config.toml
arch = "mlp_mixer"
model = "rotation predictor"
dataset = "photos of plants and fungi (iNaturalist)"
train_examples = 45211
image_size = 64
crop_scale_min = 0.5
horizontal_flip = true
translate = 0.12
color_jitter = 0.1
norm = "rmsnorm"
norm_position = "pre"
hidden_act = "gelu"
mlp_ratio = 3
layer_scale_init = 0.1
parallel_block = false
inner_norm = false
moe = "expert_choice"
num_experts = 4
moe_every = 2
expert_mlp_ratio = 1
experts_per_token = 2
shared_expert = false
patch_size = [8, 8]
conv_stem = false
layers = 14
width = 384
residual_init = "scaled_by_depth"
optimizer = "muon"
muon_scale = "spectral"
learning_rate = 0.0083
momentum = 0.95
nesterov = true
orthogonalizer = "polar_express"
adamw_lr_other_params = 0.0021
max_steps = 15600
batch_size = 384
epochs = 132.5
lr_schedule = "wsd_sqrt"
decay_fraction = 0.3
final_lr_fraction = 0
warmup_steps = 780
weight_decay = 0.0
adamw_weight_decay_other_params = 0
Rows from expert 0 of block 7, named by matrix and row number. Rows with one number belong to one neuron. Each number is 50 + 12 x the weight over its row's rms, rounded and kept within 0 to 99. All counts start at 0. After the name is the row's rms in percent of the matrix's.
# up: expert up (model.blocks.7.mlp.up, 4x384x384), inputs 0-95
# down: expert down (model.blocks.7.mlp.down, 4x384x384, transposed), outputs 0-95
up.242 097:50 48 47 52 69 47 64 39 72 53 57 66 61 55 45 53 42 57 58 20 18 29 50 44 42 54 46 56 46 58 55 58 22 70 24 60 43 69 50 47 43 31 39 62 37 62 38 57 43 56 58 37 44 57 42 40 58 56 65 54 59 42 68 57 37 64 56 49 49 40 56 36 46 42 34 68 56 60 49 47 46 56 36 56 56 36 45 45 53 62 46 46 44 42 49 36
down.242 095:49 26 40 57 45 60 42 44 31 42 50 70 54 57 63 48 60 47 45 43 76 49 49 48 51 49 54 48 49 49 35 59 50 55 33 25 54 58 45 48 43 53 35 21 49 48 49 45 55 74 62 36 77 74 73 51 34 47 14 60 60 34 54 63 59 40 65 44 42 48 55 43 48 58 48 48 46 48 74 39 45 38 45 37 80 48 49 49 30 47 46 54 57 65 51 61
up.243 101:72 35 63 52 45 65 71 65 53 39 45 59 56 36 26 55 50 35 65 71 31 60 46 52 53 64 43 60 45 37 64 56 64 45 60 34 42 24 43 48 42 30 70 45 45 37 57 36 62 52 49 59 47 47 73 46 52 45 73 46 59 46 51 39 62 41 33 39 50 39 46 51 59 48 52 51 61 46 36 78 76 53 62 61 27 38 55 50 36 49 58 61 78 62 51 64
down.243 099:66 64 51 43 68 09 49 54 35 55 77 72 70 35 74 50 41 61 47 52 65 63 52 62 55 53 29 42 64 66 43 56 57 58 49 35 66 50 47 50 52 46 71 49 36 55 40 47 53 54 44 42 59 42 32 52 38 48 38 29 25 57 58 78 26 53 61 59 23 42 47 55 48 50 52 47 55 48 51 41 66 39 51 47 53 59 26 51 68 40 55 42 46 65 51 36
up.244 100:45 63 50 41 56 45 58 65 53 39 65 56 66 48 48 38 49 70 42 52 46 60 50 56 44 49 41 34 52 40 47 54 42 38 48 41 44 53 32 57 73 53 64 43 64 49 60 62 23 55 58 58 36 55 44 36 68 70 55 68 40 50 54 65 35 75 26 48 27 40 40 47 68 62 57 38 45 55 36 57 55 50 38 28 41 52 55 64 47 51 47 51 50 26 41 68
down.244 102:34 68 46 55 48 51 47 50 62 55 70 50 56 57 69 50 40 49 58 36 51 59 61 53 66 47 30 53 37 72 56 31 50 71 47 50 73 40 61 47 52 52 74 45 49 62 44 62 70 60 44 52 52 31 54 55 68 70 47 53 56 43 55 59 43 10 81 54 66 53 65 57 38 44 46 48 65 52 41 79 25 31 39 59 55 37 66 46 57 34 59 36 55 40 32 53
up.245 099:42 56 56 30 62 47 63 50 39 40 34 52 65 57 60 35 46 69 65 47 56 52 54 61 52 40 53 52 50 32 55 30 51 55 18 54 57 42 50 61 40 46 38 60 42 49 57 29 32 40 37 37 39 49 51 48 55 41 56 53 33 46 66 52 40 36 52 49 53 40 64 51 51 82 34 43 70 45 34 47 34 65 46 59 64 36 27 39 52 34 47 56 55 47 54 52
down.245 099:57 37 50 51 52 55 67 58 57 63 46 45 55 42 53 44 50 51 62 33 36 51 48 29 41 45 51 37 59 42 45 41 42 47 40 49 73 47 56 55 65 91 31 43 42 40 45 61 52 73 35 23 54 42 59 36 57 37 47 63 58 31 66 51 33 33 62 48 42 51 57 46 42 57 34 45 66 65 55 47 53 55 59 41 50 44 36 53 31 52 71 46 52 78 35 59
up.246 102:56 49 28 64 59 57 45 48 65 70 29 52 49 54 47 48 47 74 51 48 23 71 57 56 31 64 63 43 66 68 55 47 42 51 40 48 37 43 62 71 49 38 52 33 40 76 52 22 62 52 76 29 38 44 47 42 40 49 50 57 43 40 43 58 43 32 59 42 37 71 51 59 26 57 63 51 52 71 50 57 37 55 60 41 51 31 51 44 45 32 43 42 40 30 57 50
down.246 103:47 41 54 52 65 48 22 49 54 46 50 51 43 36 45 71 52 65 49 44 36 63 60 54 21 55 50 76 32 41 52 40 54 57 75 47 61 46 57 38 77 60 50 23 56 42 41 53 58 69 51 40 53 35 56 54 35 68 40 53 57 39 47 69 70 64 76 28 61 57 41 61 25 37 30 57 45 54 44 35 43 58 54 49 36 73 51 38 82 52 55 55 54 43 44 58
up.247 096:45 41 66 38 51 40 23 62 55 39 48 49 56 53 42 40 53 49 46 45 49 61 23 52 63 42 41 66 57 45 63 51 56 53 68 60 37 36 50 43 26 46 52 48 53 69 51 68 36 31 60 58 25 50 39 55 47 62 62 52 65 58 42 67 66 57 53 59 46 30 42 55 49 55 54 52 53 40 36 38 39 34 54 50 60 51 38 60 53 49 39 57 53 63 74 61
down.247 095:30 50 08 51 53 56 36 43 51 66 63 40 44 71 32 54 74 47 19 48 66 41 66 65 51 32 54 54 77 47 24 53 50 47 36 65 70 64 40 47 37 23 58 45 64 43 54 63 46 35 24 72 55 51 52 40 48 31 47 53 43 66 41 77 45 42 56 47 68 28 30 63 48 53 39 56 30 49 42 43 40 47 45 56 67 49 53 50 68 28 40 41 56 75 47 43
up.248 098:54 48 53 76 41 59 51 48 58 40 50 54 34 51 52 59 56 43 59 47 62 37 45 68 35 50 62 35 49 43 73 63 47 52 47 53 41 30 33 50 50 40 57 37 32 55 60 67 40 83 61 51 70 62 43 46 65 50 40 38 56 56 47 41 48 51 66 66 50 56 25 49 15 33 58 39 58 38 50 48 55 51 66 68 44 47 31 59 52 44 54 40 39 46 59 73
down.248 099:55 59 46 52 47 30 65 51 63 49 37 56 50 42 50 63 61 45 48 51 41 69 47 23 53 45 39 58 43 62 56 46 47 43 83 63 51 60 63 50 51 37 52 36 59 45 62 45 49 30 39 68 48 56 50 56 59 67 68 57 57 26 68 56 47 69 51 45 81 33 45 55 66 60 59 47 60 42 45 63 67 46 61 55 45 26 41 36 20 61 48 48 44 40 39 60
up.249 101:50 53 10 60 51 51 42 43 33 55 51 63 60 59 47 66 55 23 35 52 56 65 43 63 55 32 55 58 65 43 65 55 54 30 80 37 55 35 42 47 63 53 60 42 41 47 46 40 73 56 82 37 44 23 47 44 43 55 65 30 31 46 36 71 49 45 55 58 34 55 44 38 29 37 56 60 52 47 57 59 51 44 55 50 61 31 27 51 54 56 54 48 39 52 75 61
down.249 105:32 45 36 45 34 37 53 45 29 44 45 59 41 50 56 68 39 56 84 53 33 53 49 64 49 59 39 52 60 60 55 48 57 55 55 30 52 45 51 56 66 63 39 45 54 46 65 53 61 58 47 41 47 71 53 58 47 54 60 40 61 38 58 33 42 86 66 57 58 53 49 59 56 69 41 47 50 25 33 40 70 39 59 59 63 32 51 32 53 41 61 45 39 51 41 65
up.250 101:42 75 29 52 59 57 43 49 50 55 43 51 49 53 33 29 45 61 33 52 61 54 39 48 61 40 26 47 48 40 51 24 55 55 48 62 64 38 68 60 57 25 53 56 68 57 56 57 22 60 51 37 56 56 58 50 62 40 49 59 58 78 39 47 53 67 58 59 36 26 68 49 28 59 54 68 67 53 56 57 52 38 58 35 47 54 59 55 62 42 32 65 31 62 57 47
down.250 091:75 31 36 57 48 63 66 41 41 24 59 52 72 43 54 37 64 58 38 82 65 38 27 64 52 36 64 78 48 48 56 53 41 64 51 64 35 54 37 44 47 46 59 51 69 51 61 44 63 48 32 54 43 59 68 38 59 62 65 38 50 26 67 53 48 57 55 63 69 47 43 66 35 50 53 25 46 51 53 59 27 51 50 46 42 27 48 30 27 61 50 55 84 50 49 64
up.251 095:56 35 69 55 56 42 30 41 75 52 32 60 54 77 35 60 70 67 19 66 45 51 56 39 49 51 52 47 30 54 25 43 45 63 63 42 49 55 64 47 43 58 59 68 49 54 35 45 48 25 44 48 55 59 37 72 57 34 61 52 53 48 49 41 50 07 20 62 42 55 48 55 49 69 57 51 44 57 63 59 56 73 53 33 62 34 35 54 45 34 62 43 47 63 52 44
down.251 095:63 27 49 27 61 53 48 58 58 39 44 60 45 56 45 57 44 51 53 56 35 44 50 60 38 63 44 40 52 48 69 51 39 46 20 38 58 45 69 46 54 46 36 44 50 60 41 58 52 55 27 70 23 55 49 47 44 56 27 33 62 57 44 48 43 57 47 59 44 44 51 59 65 47 61 59 35 39 43 69 77 46 69 36 49 50 50 46 62 49 45 48 59 50 32 53
up.252 099:31 61 40 45 39 45 59 60 73 53 60 51 43 45 55 67 60 63 67 58 50 77 65 41 27 60 49 46 30 22 44 55 46 53 57 50 52 33 48 46 46 51 48 62 58 25 32 40 40 57 53 63 42 49 61 64 40 35 32 59 48 35 35 34 47 40 72 62 40 42 61 66 60 24 49 46 38 51 33 42 69 54 53 52 76 48 53 54 43 47 52 48 58 62 35 65
down.252 097:59 41 72 56 42 53 64 48 50 53 39 58 59 65 57 39 66 58 41 34 69 51 48 58 51 53 44 45 28 49 58 45 50 37 42 74 31 42 29 65 51 62 45 61 47 45 43 49 55 49 45 72 41 48 47 64 49 51 52 63 38 59 59 57 43 66 41 60 41 40 51 55 49 67 53 32 53 29 56 50 60 60 53 75 34 43 45 63 45 60 54 44 47 48 56 70
up.253 101:50 59 83 37 56 40 59 55 46 65 45 47 66 59 42 56 36 50 60 49 59 52 20 66 70 39 29 53 21 45 57 53 34 58 44 42 44 29 24 54 67 46 50 47 61 63 24 40 33 46 47 59 64 53 51 64 55 27 30 54 49 39 50 61 44 53 44 46 55 45 39 45 54 42 75 58 51 30 51 71 39 70 43 52 79 64 65 54 57 68 55 56 41 55 62 60
down.253 099:41 57 72 48 29 69 41 37 38 35 42 67 36 44 47 35 41 55 64 38 44 46 48 64 33 59 60 56 43 53 50 61 62 51 43 57 54 40 53 41 64 46 50 57 68 59 36 40 38 46 45 49 54 39 43 23 54 47 57 41 51 44 59 71 46 31 43 50 41 48 31 37 37 66 44 46 58 49 55 40 58 52 55 53 55 35 40 65 44 57 58 59 53 54 51 57
up.254 098:70 64 56 35 43 49 47 53 64 41 53 61 53 62 79 41 44 53 69 35 69 65 49 41 34 60 32 54 43 37 51 60 52 48 61 59 46 40 60 64 51 53 49 29 52 37 61 44 57 60 53 43 51 48 59 35 53 72 39 61 36 49 49 40 62 49 82 37 57 58 41 28 41 41 45 55 39 55 48 54 67 27 62 44 61 31 40 36 49 30 63 59 56 63 51 41
down.254 102:74 45 45 57 59 46 49 47 85 70 25 50 49 58 49 45 44 48 29 35 58 55 57 61 41 43 72 41 46 68 52 31 51 48 60 57 40 65 60 55 65 47 44 34 41 65 61 49 46 46 60 59 63 84 42 43 58 48 38 40 61 72 52 73 52 54 40 23 55 28 51 63 39 41 48 58 53 54 48 67 74 42 67 32 75 46 50 50 55 47 48 60 47 39 46 58
up.255 086:31 51 56 50 53 37 39 60 51 77 35 33 51 66 45 50 53 47 40 59 46 41 43 34 44 51 31 57 51 58 62 36 47 35 42 62 56 45 67 43 45 48 61 36 34 65 58 55 62 57 48 48 58 63 42 43 52 59 32 65 49 42 44 61 56 62 26 47 52 45 39 54 62 30 59 53 57 78 43 44 44 32 48 39 64 32 46 72 55 52 69 25 46 35 50 71
down.255 082:62 44 54 58 43 48 58 51 58 44 50 49 54 37 64 64 28 70 45 46 47 50 31 74 36 52 63 49 24 55 36 46 52 55 65 57 47 70 29 42 65 46 55 52 58 32 59 56 54 46 58 62 58 60 41 55 44 42 54 55 51 49 51 47 50 52 51 61 51 49 45 69 44 39 34 59 34 58 60 40 55 58 46 42 57 34 49 34 46 54 31 49 34 40 54 75
up.256 100:66 53 50 51 58 52 34 53 46 57 34 72 55 47 31 24 29 45 53 61 39 39 51 51 52 53 56 44 63 36 67 39 31 50 57 56 61 71 72 45 46 39 36 88 49 60 50 41 51 73 50 36 40 58 62 53 47 44 54 71 51 45 43 47 47 41 43 57 37 32 39 51 15 48 23 58 60 47 50 38 51 41 65 32 49 44 65 56 66 41 62 63 35 64 48 41
down.256 102:64 67 52 47 59 43 58 58 47 47 56 43 62 72 48 62 50 60 45 71 55 52 35 38 40 64 33 38 46 40 39 52 51 33 47 47 60 26 42 59 61 58 56 80 55 51 49 45 38 62 63 54 55 25 75 46 51 37 48 53 40 27 57 69 68 62 57 66 42 75 37 50 69 70 59 58 41 41 48 40 47 56 51 57 59 57 41 59 58 34 42 51 64 48 71 82
up.257 104:51 36 48 59 53 62 56 39 54 41 50 67 26 36 55 37 47 45 59 72 65 74 59 38 49 53 27 15 44 64 58 39 33 67 49 39 30 71 64 38 49 51 68 65 43 39 53 45 49 34 65 46 53 47 50 44 65 48 46 49 71 54 40 39 60 42 92 49 41 53 72 46 40 69 42 43 51 50 50 49 49 28 50 39 48 74 73 69 51 51 48 43 66 35 56 66
down.257 097:60 35 67 58 44 49 65 55 46 59 51 64 57 57 57 50 48 53 57 58 68 37 44 49 63 53 56 35 68 45 33 46 48 57 66 42 48 58 48 34 35 54 30 53 44 55 40 69 49 35 43 44 54 63 56 28 43 50 57 55 40 53 36 35 46 50 31 46 40 28 51 58 75 28 51 46 37 61 50 57 49 40 16 48 35 67 41 22 50 52 59 57 44 75 44 47
up.258 107:63 46 33 43 40 54 47 39 54 42 55 66 50 45 57 56 29 45 56 48 65 53 55 57 45 46 50 58 56 59 50 59 58 62 37 36 57 49 59 45 49 52 58 53 55 37 56 55 43 47 73 48 51 39 71 46 54 69 62 51 60 42 42 59 56 60 31 35 66 69 43 20 46 59 72 50 55 63 47 72 50 52 47 25 55 55 85 41 43 44 61 54 54 38 45 43
down.258 106:46 62 53 53 47 41 40 57 60 55 63 60 63 57 44 51 63 60 56 39 37 60 53 62 57 50 60 33 37 53 57 41 50 41 45 42 45 56 62 62 46 50 39 43 44 24 43 42 51 40 21 57 42 70 50 73 56 41 70 51 49 30 61 50 53 08 49 36 53 44 59 63 28 56 27 83 55 29 59 41 67 68 46 61 66 53 65 53 51 54 52 56 53 56 59 66
up.259 109:70 72 67 44 55 35 48 32 54 66 52 57 28 66 70 78 46 52 53 50 40 35 29 39 42 49 47 58 53 55 36 45 61 35 35 34 35 62 56 61 54 36 52 42 56 53 59 62 47 46 24 43 46 53 40 41 47 55 60 48 43 70 52 41 56 67 13 49 56 40 51 43 60 51 26 66 46 39 19 39 54 40 43 56 60 23 69 61 44 25 51 64 68 32 41 39
down.259 109:60 30 37 48 37 56 45 48 72 49 39 45 70 54 56 43 65 20 74 42 41 46 58 45 50 31 61 44 59 44 52 44 44 77 55 60 32 57 45 53 33 25 45 61 61 51 41 55 61 54 26 72 68 46 28 49 52 33 58 68 46 58 35 53 57 49 51 47 70 34 49 48 42 57 48 29 63 48 63 52 42 54 47 40 36 61 31 39 41 39 45 49 41 67 33 55
up.260 098:41 51 67 53 45 52 46 49 38 48 54 45 58 70 52 35 43 36 64 63 62 40 64 48 38 54 51 59 53 48 60 57 48 32 49 46 50 51 49 47 70 59 38 55 56 43 54 48 30 41 49 46 39 56 46 44 61 44 48 48 62 49 47 56 64 66 45 59 64 62 41 56 33 61 62 39 57 53 32 45 46 46 45 64 58 53 34 57 52 55 43 48 62 70 38 47
down.260 101:30 57 66 48 46 35 17 59 60 37 40 36 38 66 69 56 53 54 42 58 64 38 34 45 58 51 44 40 46 52 56 49 57 48 46 49 39 64 54 55 49 61 47 72 58 51 45 54 57 37 40 44 64 63 44 61 41 37 52 46 51 49 66 53 63 53 61 59 80 59 56 46 51 37 47 38 77 38 35 56 53 48 46 28 70 72 75 54 64 44 61 61 31 38 48 80
up.261 085:50 36 56 64 48 43 48 53 36 53 25 64 53 58 35 24 49 64 53 53 75 42 39 35 51 40 69 38 48 41 34 35 74 35 61 61 62 70 38 48 52 63 69 39 51 29 63 70 73 42 57 48 29 48 55 50 49 46 35 33 66 41 45 65 41 51 49 38 68 39 50 52 37 46 33 36 38 47 67 41 53 48 40 34 55 57 37 60 33 34 62 72 41 44 43 41
down.261 084:53 50 62 54 63 56 63 55 56 57 57 46 51 57 48 52 36 55 50 51 47 50 52 54 51 52 49 54 39 50 63 66 48 24 52 58 64 26 32 43 52 39 39 52 60 70 54 56 37 59 55 44 56 41 42 64 38 23 59 54 48 57 31 39 50 62 43 62 48 34 45 59 53 36 64 66 40 48 44 38 67 34 62 48 63 57 51 29 45 55 56 39 56 67 59 51
up.262 100:54 37 45 52 40 51 59 72 60 49 51 41 57 18 57 48 64 41 52 63 43 45 43 41 53 42 46 48 43 69 60 60 47 39 59 60 54 57 42 61 61 32 57 62 57 60 55 56 61 47 48 63 44 63 58 67 51 52 53 37 60 60 28 42 37 49 82 50 48 52 58 48 46 72 80 45 30 33 54 43 37 52 60 80 55 46 52 74 35 38 51 58 36 36 55 50
down.262 100:47 44 30 51 60 59 53 45 35 38 28 55 47 52 61 37 53 55 46 51 53 58 57 35 57 50 65 41 79 49 64 63 51 45 55 68 68 55 37 31 40 42 40 51 48 45 57 67 42 59 61 43 48 44 60 28 54 47 31 39 46 41 56 75 61 71 31 53 36 43 37 60 46 64 53 60 50 69 46 43 53 79 55 25 48 48 41 65 55 53 45 44 44 39 52 36
up.263 101:50 44 32 61 65 68 52 63 43 53 29 43 62 46 40 43 50 57 44 62 35 52 25 46 35 53 58 78 45 53 40 35 13 39 50 46 40 49 42 29 62 70 46 53 32 46 50 49 62 72 58 53 45 33 49 50 53 61 57 49 52 48 44 58 73 42 48 65 48 47 42 58 33 47 61 44 54 60 54 33 55 75 75 40 59 42 52 48 50 53 60 34 53 48 45 43
down.263 103:41 54 75 46 59 63 52 50 39 41 49 38 53 47 38 47 62 61 43 46 56 60 18 35 42 49 47 53 62 68 47 58 57 29 56 65 49 70 48 42 62 24 45 43 41 63 44 33 52 53 33 39 44 60 50 58 59 55 58 56 57 41 29 43 64 79 55 43 48 62 48 35 53 56 41 69 40 43 44 63 55 28 54 47 46 10 38 64 22 54 40 45 58 80 50 50
up.264 102:41 51 35 38 48 45 66 46 30 75 55 65 60 49 55 60 54 42 50 65 56 62 49 49 59 47 71 54 66 56 32 46 41 41 36 62 69 59 52 60 48 43 57 67 55 53 49 42 67 33 45 56 38 64 55 50 53 62 52 35 41 47 39 42 45 37 66 46 48 54 44 41 33 43 70 64 53 62 25 36 56 28 44 40 45 54 41 50 44 73 44 37 37 50 54 55
down.264 096:44 50 32 48 40 75 73 52 32 36 49 54 43 54 56 57 54 44 52 70 50 61 47 25 46 35 40 42 39 44 57 45 48 42 47 40 72 40 59 52 50 70 56 61 44 48 49 43 71 67 59 50 43 77 45 60 53 42 57 52 64 49 39 42 49 47 31 52 71 37 34 51 47 41 61 55 54 35 33 25 62 48 51 51 63 50 47 55 58 57 50 41 49 55 73 49
up.265 112:68 63 54 44 55 51 47 47 40 51 73 36 46 62 42 60 37 56 51 37 55 47 79 28 45 46 50 38 53 51 56 53 36 52 45 52 61 43 48 56 59 32 42 60 39 47 58 60 42 63 61 66 57 42 53 57 37 50 43 47 48 42 35 64 48 56 51 58 21 36 60 32 60 21 52 65 65 30 51 50 56 54 45 79 49 51 59 44 40 45 64 56 38 42 42 61
down.265 109:45 50 50 47 57 51 51 44 58 34 39 59 47 42 58 38 54 57 50 55 53 65 65 45 24 50 51 44 62 52 47 57 62 31 43 48 43 53 41 41 64 60 55 70 49 62 64 54 46 27 47 49 35 54 80 54 37 47 51 40 29 50 62 66 46 50 47 57 54 51 54 43 54 32 38 33 55 61 46 55 63 24 57 44 57 62 31 48 68 65 47 48 55 60 57 59
up.266 099:46 47 50 68 56 33 42 58 40 70 43 46 54 34 50 52 49 52 50 46 61 62 32 36 44 34 38 23 49 32 49 47 76 50 46 60 63 52 54 45 64 37 47 63 59 47 64 64 37 28 29 41 62 41 68 74 56 81 70 48 47 39 55 46 53 50 49 59 56 67 43 56 54 70 74 36 56 60 40 65 58 59 34 38 57 68 60 55 45 58 38 55 50 46 69 44
down.266 101:39 50 20 57 59 70 56 50 80 56 49 42 62 39 81 34 50 48 54 66 63 41 38 52 60 58 49 60 58 51 51 54 50 47 31 45 64 41 45 63 74 29 55 25 44 54 38 43 64 20 54 58 30 76 50 50 48 45 48 71 55 52 58 49 54 41 57 48 57 57 40 41 72 53 64 45 47 56 60 51 47 41 47 54 45 40 46 41 52 40 48 33 64 33 63 46
up.267 090:43 53 62 59 44 53 57 60 69 59 50 50 30 40 46 40 59 40 47 47 51 44 32 50 31 40 47 51 47 50 54 34 55 68 61 29 50 72 47 44 45 47 64 35 51 66 48 33 38 59 41 49 51 58 60 60 49 50 52 66 45 58 22 62 61 64 35 54 31 39 42 56 52 33 49 53 48 60 31 45 25 49 56 46 80 47 43 59 42 51 37 40 48 32 50 38
down.267 093:63 38 56 43 61 59 55 35 65 45 38 44 60 55 45 32 37 30 49 45 45 46 54 49 62 56 60 50 45 59 59 65 58 45 53 34 64 68 53 37 57 77 51 62 45 34 58 44 57 48 40 64 53 41 41 52 82 39 45 71 59 22 48 33 51 38 54 34 55 32 62 45 65 37 41 47 46 43 60 31 73 64 45 60 35 55 73 54 35 71 58 36 64 81 36 45
up.268 103:48 27 41 64 36 59 50 58 37 48 39 63 46 65 58 45 43 48 55 44 26 45 52 75 39 49 41 41 38 51 57 54 28 43 60 38 38 37 61 41 50 63 37 59 45 49 72 40 39 69 45 39 37 40 43 54 37 43 63 49 69 56 59 40 43 43 62 40 43 61 67 54 40 53 37 67 65 57 45 48 60 70 55 42 70 68 59 45 79 54 48 65 41 58 85 36
down.268 097:46 58 39 60 42 37 52 48 63 78 45 54 40 41 57 56 49 42 51 48 40 37 47 42 42 43 44 35 70 35 73 33 36 41 60 33 59 32 69 47 55 53 44 31 43 52 42 43 59 40 53 50 54 43 43 48 34 49 58 79 55 68 43 50 56 44 57 43 51 47 52 61 66 49 34 17 37 35 40 34 49 56 51 56 55 43 49 66 47 62 73 43 51 75 36 59
up.269 096:65 65 36 68 45 64 54 55 51 48 57 78 45 34 52 61 43 57 52 47 35 52 41 54 52 53 60 47 45 45 38 29 68 25 32 67 58 79 56 38 36 36 45 50 65 45 47 66 56 52 65 54 47 62 66 71 43 14 39 58 70 70 60 41 25 42 40 58 49 42 57 61 28 48 48 49 36 38 60 48 39 53 38 66 69 43 52 57 48 43 49 63 42 41 81 47
down.269 105:50 51 35 54 50 67 37 59 54 58 52 47 58 60 57 61 45 53 39 39 80 55 66 44 50 57 54 41 38 58 65 49 52 65 38 57 72 48 64 35 56 41 48 65 40 59 46 44 49 53 41 51 40 61 63 32 58 62 53 47 41 40 51 76 51 77 70 46 44 66 44 39 19 55 49 38 52 58 45 39 48 61 51 51 54 53 32 82 47 35 09 51 37 59 57 32
up.270 100:41 23 24 47 41 77 51 54 59 27 56 76 70 61 63 40 41 53 56 57 59 60 59 38 51 63 41 44 59 70 25 48 63 46 47 41 39 43 38 65 52 58 51 50 58 50 35 46 54 43 66 42 33 56 50 28 43 50 43 33 54 43 55 26 71 65 29 53 55 38 61 67 30 43 66 63 48 63 46 55 29 60 68 50 43 54 47 41 49 43 59 42 43 61 48 36
down.270 097:62 46 64 49 40 33 51 50 61 48 56 35 45 51 56 59 59 57 48 39 37 75 52 44 55 59 51 60 50 79 54 37 52 53 55 55 54 52 50 48 42 63 54 44 42 49 58 40 44 69 42 40 57 65 54 40 51 50 45 71 55 35 48 65 40 55 59 37 56 77 50 37 66 54 26 41 60 53 49 44 55 59 62 71 44 32 61 55 49 52 23 41 54 44 61 51
up.271 106:32 56 65 23 37 75 56 56 48 50 52 47 34 56 45 51 41 48 30 56 47 23 46 57 44 54 38 46 64 47 65 39 40 38 54 56 28 51 50 64 47 44 38 48 61 32 53 48 44 76 47 53 53 56 30 63 57 68 36 56 65 63 38 65 53 50 38 54 62 53 72 22 58 73 67 73 59 63 49 52 48 55 49 50 36 70 41 61 49 58 45 47 33 60 44 61
down.271 107:33 36 21 47 51 29 68 48 50 43 46 44 34 63 45 50 63 32 58 45 60 41 45 47 44 55 67 52 40 43 63 62 56 13 58 78 45 54 56 42 37 35 72 50 56 48 45 53 50 45 57 78 48 41 58 40 56 46 35 29 44 84 50 53 47 52 34 59 57 45 57 55 08 33 58 40 36 44 63 69 73 52 39 53 52 42 52 36 38 64 56 51 52 60 44 32
up.272 102:61 62 32 58 45 37 47 68 44 54 54 71 52 41 51 60 59 80 50 37 47 26 55 28 59 55 38 40 22 46 43 60 51 61 39 53 41 56 47 41 35 51 51 41 61 58 32 46 54 74 71 50 38 51 57 73 41 44 48 61 39 57 49 41 37 37 55 64 42 62 48 55 58 58 32 56 35 67 59 58 60 61 51 49 59 58 39 49 65 34 43 66 52 50 44 59
down.272 106:63 41 45 58 44 38 31 56 43 61 34 62 38 54 48 56 42 52 42 58 41 44 29 45 57 42 64 49 52 46 50 54 46 48 61 34 57 50 52 50 70 35 46 52 48 58 52 57 55 56 53 24 61 19 52 40 55 57 66 50 33 99 69 47 45 52 55 34 71 57 51 49 31 51 61 73 52 59 38 57 44 53 47 36 49 26 51 43 28 63 56 54 65 53 51 52
up.273 102:56 32 41 50 59 27 48 66 60 57 28 48 55 43 80 61 42 43 58 58 54 59 42 41 67 51 26 42 56 82 58 54 56 46 48 65 47 18 57 45 49 48 61 53 53 49 42 59 71 77 57 29 70 38 65 53 29 29 66 49 39 30 49 29 49 60 58 54 44 38 62 66 43 51 40 36 34 41 64 60 53 32 31 42 50 60 41 16 44 46 61 43 56 74 52 42
down.273 102:40 73 52 56 59 49 60 48 64 26 62 52 56 53 54 37 49 63 52 59 20 67 56 58 82 54 43 47 63 52 37 68 63 45 44 67 60 22 40 53 65 74 52 69 43 57 41 42 47 68 53 64 38 50 51 41 33 52 52 78 46 73 57 40 60 33 39 68 52 54 55 53 59 51 74 54 35 49 64 38 41 55 60 45 49 46 42 47 35 59 41 50 67 37 69 41
up.274 095:54 60 48 45 85 53 52 65 50 60 49 40 41 50 50 46 60 42 32 55 26 46 67 56 52 69 57 46 24 35 50 67 77 53 81 48 25 46 42 37 48 49 49 35 47 52 65 45 25 40 52 38 40 46 36 36 39 54 46 64 44 67 73 48 68 48 26 53 43 53 42 43 52 43 54 44 36 26 42 37 67 49 56 51 39 44 52 54 41 48 52 42 49 64 44 55
down.274 103:40 62 66 54 49 42 45 58 59 29 59 51 64 29 48 46 34 58 64 59 48 48 53 49 48 33 39 58 39 49 46 51 49 61 49 30 34 51 57 58 56 37 54 45 45 57 54 47 64 58 46 69 46 41 62 51 54 61 28 47 36 30 58 44 38 52 68 34 49 58 35 58 41 44 59 47 46 44 59 46 28 69 52 58 69 55 38 52 41 40 52 52 45 37 42 76
up.275 103:59 44 74 58 57 44 48 72 61 46 35 52 52 39 62 57 51 74 66 27 37 32 43 47 64 40 41 59 52 65 50 38 47 75 46 33 52 51 51 44 56 59 48 51 53 52 47 45 79 55 50 41 38 42 51 50 54 50 39 44 57 52 64 43 65 51 70 49 67 45 53 52 62 75 63 43 55 56 41 30 42 32 57 46 49 38 53 49 43 39 51 48 50 34 20 37
down.275 103:51 05 69 52 47 49 36 48 39 47 45 54 37 50 48 37 53 36 45 45 56 37 54 38 52 49 70 42 47 48 40 56 56 54 51 38 29 58 38 47 58 61 39 46 52 56 62 43 50 48 29 47 81 52 56 70 39 50 48 33 50 50 41 45 42 55 22 53 54 58 51 35 54 43 57 62 49 50 67 51 53 43 50 45 60 68 54 48 41 66 52 56 52 72 56 71
up.276 109:68 35 32 45 53 33 37 49 43 60 64 53 53 40 46 63 50 35 53 59 39 46 53 37 31 53 36 44 34 63 53 36 28 42 32 40 37 39 76 41 34 39 59 41 49 44 71 29 65 48 45 37 31 56 62 58 48 43 29 41 50 59 60 49 51 53 54 65 56 47 66 15 33 50 47 53 33 60 47 52 62 63 50 50 29 57 40 74 32 29 65 40 31 64 60 41
down.276 104:33 50 88 54 44 47 51 57 51 31 45 62 42 42 56 52 45 41 67 34 53 73 42 62 41 52 55 73 47 33 66 46 65 37 66 60 51 49 45 54 46 25 36 48 41 54 50 63 42 61 45 55 28 61 76 53 60 48 55 37 47 36 66 45 50 32 52 36 37 38 36 60 64 49 55 35 35 51 51 52 33 53 48 35 59 36 72 55 57 70 42 43 41 52 59 42